{"image_size": 24, "crop_scale_min": 1, "method": "mae", "encoder_norm": "rmsnorm", "encoder_head_dim": 16, "encoder_bias": "all", "encoder_drop_path": 0.05, "encoder_width": 192, "encoder_positions": "rope", "learning_rate": 0.0083, "max_steps": 18800}
Rows from block 5 of the encoder of a small masked image model, named by matrix and row number. Rows with one number belong to one neuron. Each number is 200 + 40 x the weight over its row's rms, rounded and kept within 0 to 999. All counts start at 0.
After each neuron's rows are labels from the 100 images, of 14976, where the neuron reaches its largest size: "strongest on" is what is common among them; "colour at peak" is the nearest of a few named colours to the mean colour under the peak. Only what is clearly more common there than usual is listed. The data: capsule endoscopy frames (Kvasir-Capsule).
# gate: MLP gate (encoder.blocks.5.mlp.gate.weight, 384x192), inputs 96-191
# fc1: MLP up (encoder.blocks.5.mlp.fc1.weight, 384x192), inputs 96-191
# fc2: MLP down (encoder.blocks.5.mlp.fc2.weight, 192x384, transposed), outputs 96-191

gate.262,142,152,227,256,229,261,187,295,180,200,167,210,163,185,201,193,253,174,111,200,136,240,242,245,233,175,236,276,229,221,215,197,190,140,191,246,268,148,217,91,168,175,239,214,234,212,193,247,176,175,192,255,169,186,216,197,221,260,229,164,159,161,177,134,183,190,198,173,184,177,187,165,145,196,194,120,299,201,318,266,189,173,176,223,167,133,154,225,220,201,188,172,232,181,225,205
fc1.262,293,250,192,125,218,148,222,157,206,173,277,175,194,204,201,217,162,222,257,209,291,174,183,182,208,178,191,193,146,171,159,213,223,227,188,171,155,183,184,223,196,271,171,218,183,245,236,166,151,274,174,122,250,178,216,212,180,190,189,247,240,216,240,247,216,206,162,229,237,225,247,266,232,183,197,308,100,192,174,165,217,170,211,144,200,260,230,151,158,186,291,260,137,232,148,191
fc2.262,185,153,157,175,180,136,140,149,142,185,285,151,189,154,201,191,185,203,173,264,209,214,176,207,211,267,221,252,185,155,200,220,118,238,119,200,253,197,147,235,241,145,178,299,164,187,201,274,203,183,194,177,168,166,259,200,260,247,208,203,211,180,196,183,197,203,153,275,180,200,242,96,219,205,149,170,203,192,298,246,136,230,176,174,164,159,207,151,215,251,180,210,168,218,213,265
strongest on: finding: ileocecal valve
colour at peak: orange

gate.332,234,250,236,230,159,233,254,149,243,200,250,139,217,207,201,201,206,209,139,220,195,183,147,241,218,207,134,158,298,214,181,124,285,156,280,200,174,191,177,193,131,207,224,184,152,152,185,165,196,147,278,234,155,236,186,191,188,242,209,178,245,162,203,196,227,239,225,242,197,168,79,209,240,136,200,227,144,85,174,216,203,228,231,244,202,187,173,190,153,190,232,247,155,216,199,149
fc1.332,175,154,139,215,239,192,135,207,177,250,184,177,182,218,223,207,213,205,195,139,177,221,256,198,220,140,150,236,173,194,246,263,136,200,178,270,267,166,218,243,210,189,215,131,239,259,216,270,226,230,160,148,170,173,180,255,215,150,183,186,208,223,205,193,125,212,160,206,205,244,269,200,185,257,240,123,226,292,225,201,181,196,103,120,156,231,237,205,212,189,225,116,246,190,220,251
fc2.332,230,198,143,165,227,171,137,193,188,216,153,183,189,236,258,203,215,265,162,263,215,203,208,174,187,147,254,150,199,189,164,196,211,180,103,152,295,222,162,173,168,200,157,208,198,208,183,316,251,197,253,221,230,247,192,208,228,133,113,213,188,143,181,242,157,188,210,178,151,223,311,128,246,209,242,185,207,212,205,226,223,178,182,166,166,217,168,136,277,234,162,104,215,188,280,142
strongest on: finding: lymphangiectasia
colour at peak: orange

gate.88,227,178,268,147,179,224,220,263,178,170,217,240,235,237,92,123,193,277,246,236,147,136,212,154,148,249,158,217,169,158,165,198,169,107,230,177,179,134,247,262,272,102,219,249,147,218,191,258,190,186,158,203,223,169,250,129,149,118,152,194,181,215,184,212,184,203,175,197,252,198,246,145,274,195,195,202,193,243,154,159,213,222,193,121,215,209,189,227,177,178,183,242,161,223,188,203
fc1.88,246,196,116,195,182,157,190,179,190,206,200,121,131,203,289,225,195,150,157,174,262,233,169,196,259,117,239,181,263,159,217,205,255,291,203,231,163,221,149,192,205,261,173,148,236,181,224,189,205,177,231,213,196,223,217,232,258,227,202,221,280,235,197,146,201,184,228,202,154,147,237,255,165,232,263,205,184,177,234,221,210,148,203,272,217,223,208,116,235,200,233,191,213,158,220,200
fc2.88,255,256,230,204,137,177,245,271,288,144,155,212,124,195,194,150,212,231,202,153,249,201,224,133,178,254,216,162,255,133,240,248,188,144,238,174,206,268,138,187,181,124,193,182,246,248,181,214,126,167,270,188,236,250,223,153,216,199,213,173,174,203,185,228,206,179,212,175,210,182,154,176,250,194,215,216,139,206,173,180,237,219,200,166,179,231,130,173,135,222,85,197,175,152,129,168
strongest on: finding: ulcer; finding: reduced mucosal view
colour at peak: orange

gate.91,184,223,164,201,199,213,234,164,213,156,209,161,224,260,201,238,206,134,166,196,231,259,151,140,173,213,272,288,230,182,185,209,260,128,224,265,164,213,237,175,206,218,192,196,189,131,193,247,229,200,181,183,241,175,145,208,159,167,174,163,167,232,232,199,176,175,246,253,213,143,269,157,158,190,205,140,209,227,202,199,160,190,274,156,241,228,189,209,167,143,204,214,309,113,230,190
fc1.91,238,133,194,203,264,174,259,217,214,205,158,163,199,221,230,215,223,185,177,222,198,186,181,169,159,169,201,171,204,208,177,204,229,120,213,309,138,169,275,173,162,201,155,161,193,179,254,276,236,168,200,102,193,208,149,232,194,196,232,236,233,243,231,208,187,183,258,243,240,120,217,162,156,261,211,163,167,203,205,180,228,240,231,215,228,247,205,253,146,223,200,211,164,174,130,165
fc2.91,254,188,168,158,167,237,205,227,238,188,227,179,210,125,212,204,176,115,104,217,186,185,210,192,86,142,221,203,188,232,147,153,246,167,141,239,211,198,180,218,227,219,207,231,212,256,243,227,222,162,184,143,195,172,156,105,279,139,178,120,228,194,183,201,183,225,252,209,215,148,222,179,193,215,192,168,213,227,254,233,186,191,234,169,202,198,172,179,111,190,162,144,166,110,192,252
strongest on: finding: angiectasia
colour at peak: orange

gate.127,179,151,238,162,180,183,220,170,169,155,194,172,230,223,196,192,170,237,151,226,168,228,217,174,234,205,207,222,195,216,234,151,210,207,270,181,232,217,188,156,217,201,226,227,187,158,171,232,243,146,177,130,98,149,214,223,205,198,177,132,291,161,143,160,145,157,229,156,228,209,122,207,160,313,227,175,277,214,219,177,236,260,130,123,237,221,206,177,184,260,156,201,209,187,246,182
fc1.127,107,188,290,195,175,289,175,217,234,213,205,185,189,218,166,132,166,215,203,203,100,220,186,234,202,155,275,179,236,216,236,138,248,227,309,202,178,152,202,192,224,176,147,220,169,170,253,226,240,179,255,148,160,209,205,187,170,160,194,144,218,148,213,159,172,162,286,223,201,222,175,218,216,290,228,173,194,221,204,144,220,174,191,190,186,247,174,102,187,218,182,119,210,159,190,176
fc2.127,168,212,258,251,217,266,101,225,200,208,195,176,137,169,202,177,222,182,200,280,223,208,143,198,178,185,232,207,247,167,180,256,174,271,221,205,156,190,171,233,176,226,256,203,214,207,96,220,248,215,173,194,156,193,229,234,156,170,224,198,116,220,182,259,228,181,244,171,231,192,218,158,235,239,274,224,136,200,183,168,122,203,220,207,179,236,186,209,197,187,200,213,209,224,163,244
strongest on: finding: angiectasia
colour at peak: orange

gate.318,201,132,188,165,193,282,207,132,207,177,176,204,159,172,172,248,246,172,172,237,196,242,207,184,230,169,298,261,229,144,206,180,266,216,161,196,239,196,239,207,132,148,221,209,216,214,135,155,216,117,168,208,190,190,214,216,149,180,195,237,204,159,161,252,178,220,196,273,185,201,225,224,179,224,191,280,241,237,199,133,158,168,138,233,173,188,218,281,216,256,183,170,250,160,194,217
fc1.318,212,311,233,199,252,228,176,210,237,193,218,227,148,198,244,171,151,288,176,174,227,193,157,265,138,133,216,204,251,247,198,240,193,124,193,266,167,211,215,204,120,247,191,186,239,113,162,210,316,167,218,199,212,180,159,169,196,184,223,161,211,217,144,145,210,189,260,142,106,162,248,204,219,161,197,224,236,190,206,165,221,222,225,211,222,181,163,225,233,133,203,235,188,113,258,263
fc2.318,200,190,209,253,255,202,256,221,265,213,273,219,243,169,252,230,167,175,228,254,172,205,205,249,162,168,178,164,209,192,160,169,248,213,230,212,206,150,157,262,212,200,198,184,239,185,263,198,119,118,156,211,173,281,176,183,195,201,192,158,187,164,254,220,217,265,250,251,205,222,150,269,239,211,206,249,159,223,172,233,208,208,229,152,232,151,210,209,141,280,185,250,233,206,174,224
strongest on: finding: angiectasia
colour at peak: orange

gate.282,141,242,156,211,176,260,164,177,306,186,216,214,242,172,202,251,232,246,209,259,216,236,274,226,252,192,90,212,172,205,190,159,178,272,168,174,189,163,116,201,246,186,221,143,208,224,265,206,124,169,242,193,84,198,102,185,169,297,176,189,175,223,254,171,176,185,186,199,227,149,169,207,124,196,165,231,266,201,174,238,189,242,220,279,261,152,175,162,244,173,161,156,188,158,175,205
fc1.282,179,212,214,230,183,124,230,183,129,185,181,140,184,159,202,150,231,188,251,134,172,161,222,135,218,205,213,174,260,169,250,240,194,174,240,196,157,252,228,199,165,199,243,173,170,229,180,247,238,227,172,220,250,206,253,106,276,210,247,220,195,168,153,236,234,241,158,131,242,250,193,212,280,196,213,156,110,198,161,261,190,183,147,167,155,187,95,264,200,212,211,223,288,181,217,219
fc2.282,208,214,174,233,280,272,194,194,236,229,126,181,197,188,212,153,189,208,173,159,205,230,193,245,208,159,137,264,205,180,116,205,215,212,214,236,165,242,144,216,171,253,239,152,235,167,143,256,166,273,236,171,184,230,163,235,174,177,264,192,143,235,198,148,169,207,155,245,223,232,147,171,188,202,175,169,304,179,125,184,194,157,190,194,206,182,157,184,203,243,192,305,244,224,179,209
strongest on: finding: reduced mucosal view
colour at peak: orange

gate.369,234,300,196,212,114,154,251,184,224,174,230,211,269,224,225,145,166,206,220,214,164,171,169,197,207,204,258,202,145,181,246,215,97,166,202,131,235,229,164,244,234,243,181,217,179,222,205,208,139,184,247,243,274,208,248,227,223,154,148,182,169,318,149,224,171,200,190,207,86,259,212,249,229,181,157,197,260,221,177,177,187,195,225,251,211,198,228,233,147,178,129,215,214,228,147,218
fc1.369,201,166,175,154,233,190,157,243,176,240,115,172,114,260,231,213,257,153,235,186,161,227,224,141,236,135,275,195,173,244,217,194,266,226,270,213,269,158,206,226,170,111,212,167,209,182,211,176,214,177,238,156,102,247,213,208,251,260,200,228,169,201,249,110,178,199,154,128,240,150,210,202,187,254,206,224,134,154,176,287,230,172,248,203,200,159,146,161,195,208,213,200,145,196,204,191
fc2.369,217,234,145,211,198,166,221,142,191,203,187,152,195,234,190,267,157,158,217,214,227,284,147,232,237,187,207,230,145,238,309,183,244,211,256,237,223,171,158,181,151,169,151,218,182,172,230,73,216,190,266,239,244,190,205,152,152,227,212,255,211,157,259,127,169,174,118,160,221,142,257,175,160,159,289,250,189,202,144,209,225,174,148,243,248,181,228,205,194,240,230,235,225,259,214,205
strongest on: finding: blood fresh
colour at peak: grey; orange

gate.45,178,186,156,248,191,297,191,198,120,151,223,213,266,172,82,163,274,184,132,219,232,149,128,228,178,178,179,245,146,237,265,195,170,98,225,243,254,192,184,111,197,205,263,198,202,179,160,244,277,203,176,204,252,265,154,194,158,199,188,211,214,254,263,243,213,200,165,250,156,149,190,196,245,214,225,230,151,143,190,261,218,168,171,189,192,228,119,219,233,203,153,200,172,239,297,152
fc1.45,282,237,188,217,235,146,163,197,226,230,219,193,249,213,270,253,133,203,258,129,85,246,185,193,239,227,135,201,223,184,179,232,205,303,219,178,215,204,163,214,246,138,198,217,177,204,247,227,196,217,247,166,222,163,213,196,231,200,233,143,162,204,167,139,191,194,121,214,190,232,176,189,137,214,100,275,206,193,246,171,227,196,234,225,275,136,152,242,190,218,234,210,236,186,120,206
fc2.45,221,167,213,168,208,265,180,204,212,169,189,204,191,232,128,171,159,240,175,191,247,144,214,165,237,161,166,202,217,180,230,217,182,149,230,252,184,200,198,146,248,198,234,229,230,193,223,184,267,225,211,183,323,266,176,145,194,156,172,247,159,226,169,104,235,244,193,235,160,237,189,224,207,214,190,188,120,174,211,161,202,150,210,178,215,199,190,146,180,234,186,146,230,141,254,197
strongest on: finding: ulcer
colour at peak: orange

gate.100,212,169,247,194,181,254,176,217,224,210,149,211,328,214,229,171,228,240,207,149,182,145,252,220,201,168,240,197,218,206,159,206,261,238,214,240,170,198,127,148,210,203,235,158,227,129,169,194,217,190,202,177,205,180,267,179,212,179,147,183,175,193,214,169,202,204,201,139,172,207,301,254,241,180,218,283,235,213,161,293,197,263,201,186,164,215,256,249,242,168,204,200,148,154,249,164
fc1.100,218,195,256,288,228,241,192,220,191,262,176,184,287,210,264,171,150,244,218,159,226,144,222,259,179,237,272,221,168,164,178,232,231,203,251,240,184,254,193,179,198,201,224,234,220,178,189,198,195,237,209,139,228,199,271,151,264,130,152,163,154,213,203,162,193,173,174,96,182,216,196,225,233,202,251,256,224,258,200,232,133,211,214,153,188,262,223,219,172,225,236,204,112,184,205,150
fc2.100,174,225,167,209,236,187,192,205,228,247,196,187,209,224,139,190,165,279,187,203,195,185,189,208,183,217,295,206,194,194,209,160,288,251,228,180,222,245,248,182,223,205,211,221,170,201,225,210,234,183,219,159,212,181,277,155,190,134,204,222,195,122,186,222,170,184,264,224,239,156,130,214,233,219,244,162,189,235,211,197,189,161,273,224,186,274,149,302,153,159,186,269,300,154,178,232
strongest on: finding: pylorus
colour at peak: grey

gate.272,189,149,183,139,219,192,141,146,254,208,198,221,243,143,200,151,275,216,196,194,166,209,191,270,112,178,238,200,213,227,189,239,213,239,181,243,95,168,205,160,229,213,235,96,214,188,257,220,135,278,274,212,272,201,161,220,211,222,194,184,186,211,170,214,229,208,126,181,175,203,167,184,255,208,200,218,200,237,166,200,200,187,208,161,237,220,154,266,264,284,231,281,287,210,143,168
fc1.272,150,224,235,267,173,186,300,217,178,205,258,231,173,166,229,202,172,155,188,218,185,184,219,215,215,188,159,255,156,220,262,181,267,223,242,213,252,287,118,223,152,154,231,196,217,178,178,112,159,225,101,211,155,217,231,222,205,183,236,224,145,209,162,265,167,187,292,174,226,183,173,195,105,187,212,229,182,125,236,224,237,175,203,215,150,185,256,170,129,277,154,225,154,200,198,255
fc2.272,164,279,257,235,221,213,235,203,216,222,225,231,185,220,281,224,243,166,256,233,192,243,257,246,281,184,98,261,135,206,253,222,254,249,266,220,284,239,226,178,159,171,240,233,201,195,170,190,165,191,219,183,218,235,224,177,230,211,202,211,145,205,151,213,178,218,275,195,228,168,251,158,109,233,159,226,211,170,247,188,237,228,179,234,168,164,245,189,176,241,170,240,173,186,219,255
strongest on: finding: pylorus
colour at peak: black

gate.16,218,190,219,212,228,205,261,136,253,210,161,140,187,253,193,197,193,199,218,214,250,172,188,175,122,268,268,206,174,207,128,266,244,208,123,184,161,168,190,167,216,179,203,198,175,158,182,196,193,206,238,131,172,130,255,168,205,268,237,165,175,194,229,243,233,290,251,235,178,182,171,148,173,146,166,144,268,201,200,196,214,264,219,163,245,155,194,211,160,136,210,219,215,177,248,191
fc1.16,197,207,200,268,151,142,226,180,215,195,183,208,165,224,221,160,214,115,194,206,250,210,218,171,154,217,158,252,213,218,149,186,235,245,224,171,212,191,134,135,113,242,216,251,189,211,197,248,248,287,219,182,216,180,239,298,189,238,216,152,239,136,269,196,187,261,198,158,136,176,235,213,186,154,227,225,223,152,232,196,257,288,221,182,228,217,226,183,71,98,194,172,232,135,238,206
fc2.16,202,215,197,263,200,229,173,237,293,254,193,180,133,82,225,254,197,136,203,118,230,274,167,204,235,202,203,188,105,156,251,195,178,258,169,217,188,238,178,220,247,207,199,208,157,211,192,283,160,249,222,222,196,178,219,230,241,170,188,172,152,239,143,142,218,185,150,168,204,147,188,174,154,238,176,203,237,185,200,147,207,174,182,217,191,243,245,204,226,186,228,153,227,222,226,226
strongest on: finding: blood fresh; finding: ileocecal valve
colour at peak: black

gate.157,266,230,156,168,145,301,219,195,171,274,174,245,179,193,116,151,168,183,265,211,223,192,187,171,178,204,194,188,167,241,189,204,202,240,201,214,205,238,237,253,237,292,130,212,213,204,215,278,245,115,250,196,179,268,223,262,200,161,155,211,193,203,155,170,225,197,221,253,161,282,168,195,216,142,243,174,201,193,254,219,210,180,180,279,248,210,120,294,135,256,188,203,217,203,210,178
fc1.157,194,230,189,185,203,209,281,242,166,220,216,213,211,233,136,175,208,190,125,140,157,263,208,260,252,179,179,144,255,289,262,162,130,179,145,131,154,183,192,254,173,212,117,219,183,153,190,194,149,168,208,155,136,187,220,213,123,180,176,170,243,236,158,184,230,230,198,235,163,129,264,146,233,198,243,175,219,194,202,187,242,175,195,294,238,271,147,215,224,264,186,196,187,189,213,179
fc2.157,233,174,209,135,168,171,244,211,151,190,198,268,191,217,178,194,202,197,228,104,254,178,252,254,267,240,171,190,189,233,189,211,209,207,151,230,195,258,230,255,239,144,133,227,157,123,195,235,82,202,158,131,156,197,245,263,194,222,213,146,182,180,214,209,242,255,156,219,202,245,163,250,250,181,183,280,193,221,102,210,156,199,149,251,136,247,244,233,210,189,268,184,137,155,207,200
strongest on: finding: reduced mucosal view
colour at peak: orange

gate.189,185,277,228,151,204,214,231,192,212,200,160,144,234,226,264,160,165,139,164,274,137,160,211,194,238,284,245,153,156,188,208,207,197,218,223,241,247,222,172,158,236,115,243,245,209,212,209,185,232,227,261,177,197,200,164,189,223,148,216,235,135,243,142,230,236,179,163,226,170,244,275,104,164,183,240,223,175,160,293,171,181,219,232,269,270,126,182,242,202,187,254,169,183,270,132,111
fc1.189,283,206,146,200,186,200,257,221,218,174,230,159,178,163,188,183,237,140,183,189,124,159,242,219,248,189,159,182,168,208,248,220,212,258,144,229,218,184,208,148,165,177,165,215,234,175,209,203,240,177,219,244,176,215,253,195,221,143,229,130,185,194,222,173,221,138,174,212,200,258,214,188,242,166,233,291,248,256,172,177,118,209,144,180,225,209,216,236,210,216,148,291,250,206,195,157
fc2.189,248,235,212,232,230,144,202,264,191,171,229,227,209,136,151,243,201,111,195,168,214,190,237,248,245,193,195,204,234,217,199,165,205,143,215,136,151,183,256,208,203,190,186,194,97,197,236,174,181,218,193,163,246,222,193,185,252,211,320,229,200,228,109,266,199,256,250,155,204,200,208,203,237,214,200,250,187,229,181,200,124,97,178,177,159,256,299,239,257,180,197,153,167,207,190,189
strongest on: finding: angiectasia
colour at peak: orange

gate.257,214,208,215,221,237,195,172,250,238,243,225,148,200,200,260,247,216,204,173,226,231,218,188,169,151,229,206,215,239,248,186,199,195,250,229,208,150,256,254,157,133,186,187,144,157,169,166,285,200,179,227,239,188,229,108,208,131,241,204,246,221,180,222,222,142,147,163,194,212,194,233,207,204,189,187,252,177,279,203,111,162,168,197,190,219,178,195,240,231,206,172,224,228,177,224,110
fc1.257,180,139,216,146,194,226,188,195,232,211,162,242,240,211,177,211,151,200,184,202,193,186,271,248,304,215,193,216,194,189,182,214,255,117,145,223,73,229,229,226,220,143,227,164,171,277,227,246,191,206,231,121,200,202,269,188,219,174,210,234,211,221,245,202,216,160,97,210,260,270,184,158,180,175,211,287,265,237,173,140,172,185,143,201,156,252,244,180,178,145,220,205,188,215,225,251
fc2.257,119,287,201,177,204,210,254,207,183,209,226,207,212,206,117,191,193,235,223,172,156,223,216,128,156,206,145,207,185,196,188,173,258,211,215,146,204,147,146,203,189,266,109,146,227,205,213,169,292,123,173,186,228,195,126,130,148,148,273,255,130,203,247,286,123,196,189,207,130,166,217,211,235,188,196,205,162,228,227,187,202,205,215,187,230,206,136,184,223,221,135,247,186,228,153,117
strongest on: finding: ileocecal valve
colour at peak: black

gate.59,246,203,209,171,227,198,260,192,126,162,195,292,197,192,198,263,186,183,175,111,209,203,189,195,201,188,194,232,213,203,248,241,221,190,241,182,230,165,166,201,217,151,206,239,210,172,141,208,186,211,197,235,209,194,212,219,148,220,231,213,227,273,209,123,191,180,182,213,207,241,222,180,157,178,277,202,240,282,175,230,199,176,283,194,170,162,90,172,100,136,174,239,214,271,186,207
fc1.59,161,132,139,191,186,197,189,198,291,225,153,146,178,183,247,183,222,217,238,228,213,244,227,203,178,242,174,203,133,232,130,164,210,259,162,218,135,216,269,244,237,250,178,230,187,190,264,168,198,171,263,190,191,144,227,141,265,159,184,221,164,185,207,311,213,159,209,150,160,182,179,201,248,224,125,144,171,169,248,256,218,144,154,204,267,192,270,184,253,193,199,168,184,129,171,202
fc2.59,173,75,170,227,165,165,221,169,225,206,170,173,162,128,164,228,192,304,188,193,184,237,201,223,227,234,216,190,208,227,273,179,185,194,155,193,190,205,205,256,160,179,200,187,161,147,125,144,173,171,220,172,194,142,182,241,213,174,205,187,256,161,238,223,215,139,238,173,228,232,282,158,196,202,240,119,217,299,150,205,182,122,212,230,249,206,61,168,152,151,186,184,244,176,186,197
strongest on: finding: pylorus
colour at peak: grey

gate.92,206,187,176,202,207,193,207,282,210,135,229,153,278,181,130,210,248,235,203,209,282,269,204,255,268,162,187,253,182,220,193,159,252,115,160,195,192,202,219,236,201,162,214,153,200,231,151,177,212,194,181,171,192,244,204,219,194,230,204,180,189,189,196,215,185,204,107,128,183,212,272,258,160,188,224,224,184,221,243,229,222,196,216,183,195,253,176,198,229,190,184,184,153,238,101,182
fc1.92,162,170,174,134,255,284,162,142,184,276,168,216,227,261,191,209,182,283,164,165,198,192,229,167,168,189,198,190,175,187,195,249,148,215,227,222,232,184,231,200,265,223,224,270,278,210,200,136,241,216,196,217,166,205,228,193,221,187,121,200,207,149,180,169,184,220,310,171,103,184,168,211,203,245,146,177,204,258,171,177,166,244,144,220,198,128,195,190,197,181,169,183,231,231,188,202
fc2.92,178,143,170,147,200,226,116,161,237,268,98,167,173,245,208,221,160,234,134,137,201,215,182,180,112,183,163,128,155,158,217,184,120,214,202,241,188,188,237,195,224,134,204,250,217,206,175,199,199,234,207,205,163,248,248,221,237,234,142,164,193,143,177,168,167,222,242,150,166,195,102,202,161,244,179,175,228,245,182,154,131,179,127,200,128,130,163,174,201,139,176,215,196,151,207,213
strongest on: finding: ileocecal valve
colour at peak: black

gate.166,194,274,149,189,290,288,214,221,214,205,222,232,264,228,122,161,209,248,178,212,211,165,197,174,208,178,305,216,163,164,249,290,191,266,265,172,175,292,204,200,203,203,196,117,176,253,200,254,220,210,200,218,201,105,177,187,220,166,244,170,116,188,198,253,159,173,203,172,167,173,202,216,199,210,240,226,252,168,220,186,231,134,161,253,175,260,133,206,198,183,192,214,165,210,113,197
fc1.166,188,255,127,101,257,177,166,202,160,247,213,229,212,172,177,176,169,273,216,192,219,207,162,217,214,174,276,216,135,210,201,246,147,232,165,225,229,201,146,222,175,219,274,198,138,172,187,243,139,236,145,185,184,177,166,242,208,163,155,222,195,198,141,234,168,274,153,247,198,204,221,255,209,118,195,191,221,233,239,184,209,188,135,219,206,253,185,227,218,242,122,180,216,190,210,246
fc2.166,169,206,205,192,158,184,201,190,202,262,180,181,192,195,98,213,157,243,174,181,231,176,221,201,214,240,178,230,222,221,315,260,169,184,188,281,166,181,179,244,230,229,239,225,215,172,218,278,241,229,186,214,178,199,188,240,212,136,244,230,150,223,185,166,243,208,206,174,221,239,286,147,218,175,206,174,158,224,226,151,230,215,168,226,205,209,154,180,302,149,165,178,208,193,204,199
strongest on: finding: blood fresh
colour at peak: grey

gate.250,152,255,153,151,212,183,170,143,177,170,226,232,182,273,143,198,273,172,165,205,200,167,143,251,193,198,185,205,165,147,184,147,158,221,223,159,188,294,235,165,168,183,223,243,238,247,257,249,248,276,186,186,215,185,174,225,210,173,211,226,212,238,181,253,227,218,214,258,188,176,175,191,252,219,244,153,189,142,117,217,232,214,225,168,184,208,172,241,194,239,167,256,174,257,159,170
fc1.250,159,201,166,153,238,225,122,73,155,227,273,240,189,233,133,212,236,186,189,228,200,160,186,256,196,212,181,205,166,175,177,158,113,266,173,222,178,223,176,191,154,272,240,194,195,178,230,171,246,199,175,195,210,162,149,229,160,187,192,182,210,161,186,236,252,249,212,230,204,162,144,150,275,256,283,183,215,179,157,264,241,217,201,158,214,240,177,223,187,235,235,215,220,292,150,200
fc2.250,168,217,241,160,160,117,110,147,166,177,171,144,120,170,224,229,189,175,161,210,212,223,247,160,213,189,193,206,224,164,159,164,187,246,88,283,133,203,293,260,225,222,215,168,199,211,222,244,199,186,144,267,184,196,232,189,155,210,183,203,143,153,199,197,220,216,160,138,187,159,193,190,174,162,192,252,208,241,205,251,200,157,180,245,175,198,230,205,209,175,196,234,204,267,234,183
strongest on: finding: lymphangiectasia
colour at peak: orange

gate.376,175,240,197,136,198,190,184,156,266,207,220,192,160,195,206,250,194,292,175,166,219,221,215,166,161,252,213,144,285,186,172,184,198,140,212,259,215,201,232,198,218,231,212,165,170,197,119,220,169,166,184,251,200,186,177,210,234,132,140,153,239,164,221,149,192,198,270,209,109,183,166,171,222,236,167,212,286,199,242,162,213,240,190,239,146,189,196,256,134,172,138,124,221,279,193,178
fc1.376,238,178,127,232,171,114,211,149,227,217,115,188,170,288,300,204,100,235,201,188,231,201,259,207,205,186,213,198,253,179,188,229,207,251,208,247,223,114,153,208,157,262,197,175,216,227,232,204,185,148,241,148,287,193,150,207,254,248,117,239,255,236,238,194,209,160,168,184,244,155,243,214,147,216,197,223,226,216,174,212,211,154,200,244,170,183,263,180,185,207,241,182,249,209,245,228
fc2.376,180,167,232,169,212,238,191,215,222,63,177,178,191,233,186,142,228,265,247,291,148,143,262,206,231,207,148,255,219,247,227,217,174,121,178,203,213,220,213,196,189,93,151,205,186,204,140,265,231,230,241,153,221,222,186,199,166,166,217,204,312,209,178,168,182,237,206,205,279,195,278,237,171,182,264,187,241,221,198,212,206,204,195,97,233,202,175,201,164,164,202,217,174,168,232,208
strongest on: finding: lymphangiectasia
colour at peak: grey

gate.64,173,158,209,204,209,195,231,194,236,245,161,171,206,195,167,266,147,130,107,225,195,268,174,162,225,158,165,181,195,159,177,257,192,199,120,212,203,194,192,162,202,204,185,169,217,234,181,107,142,166,278,249,144,255,132,208,197,129,174,241,162,254,291,214,196,126,234,232,171,175,211,171,211,291,294,216,225,230,191,195,183,263,236,193,204,171,274,203,154,258,218,233,151,174,249,153
fc1.64,207,237,143,199,209,208,272,203,204,214,219,199,219,237,176,151,253,225,172,211,136,178,208,236,242,280,207,229,223,178,192,185,185,150,173,229,189,196,147,130,186,189,203,218,209,175,164,244,132,259,217,198,182,186,191,226,234,245,228,176,122,159,223,194,174,160,199,236,230,267,206,173,188,217,247,202,267,166,236,147,275,197,251,267,210,220,187,203,203,187,182,121,181,191,203,138
fc2.64,240,259,191,244,175,225,182,145,243,263,148,251,190,202,174,238,255,174,184,162,218,202,227,169,190,255,175,238,193,203,178,147,265,167,207,204,226,156,278,138,202,231,222,147,231,208,176,193,182,190,221,280,161,170,188,108,144,213,187,213,274,226,250,184,187,207,191,239,260,195,218,263,198,123,238,154,178,197,97,211,211,265,221,164,182,214,238,177,170,196,236,222,286,178,145,210
strongest on: finding: ileocecal valve
colour at peak: orange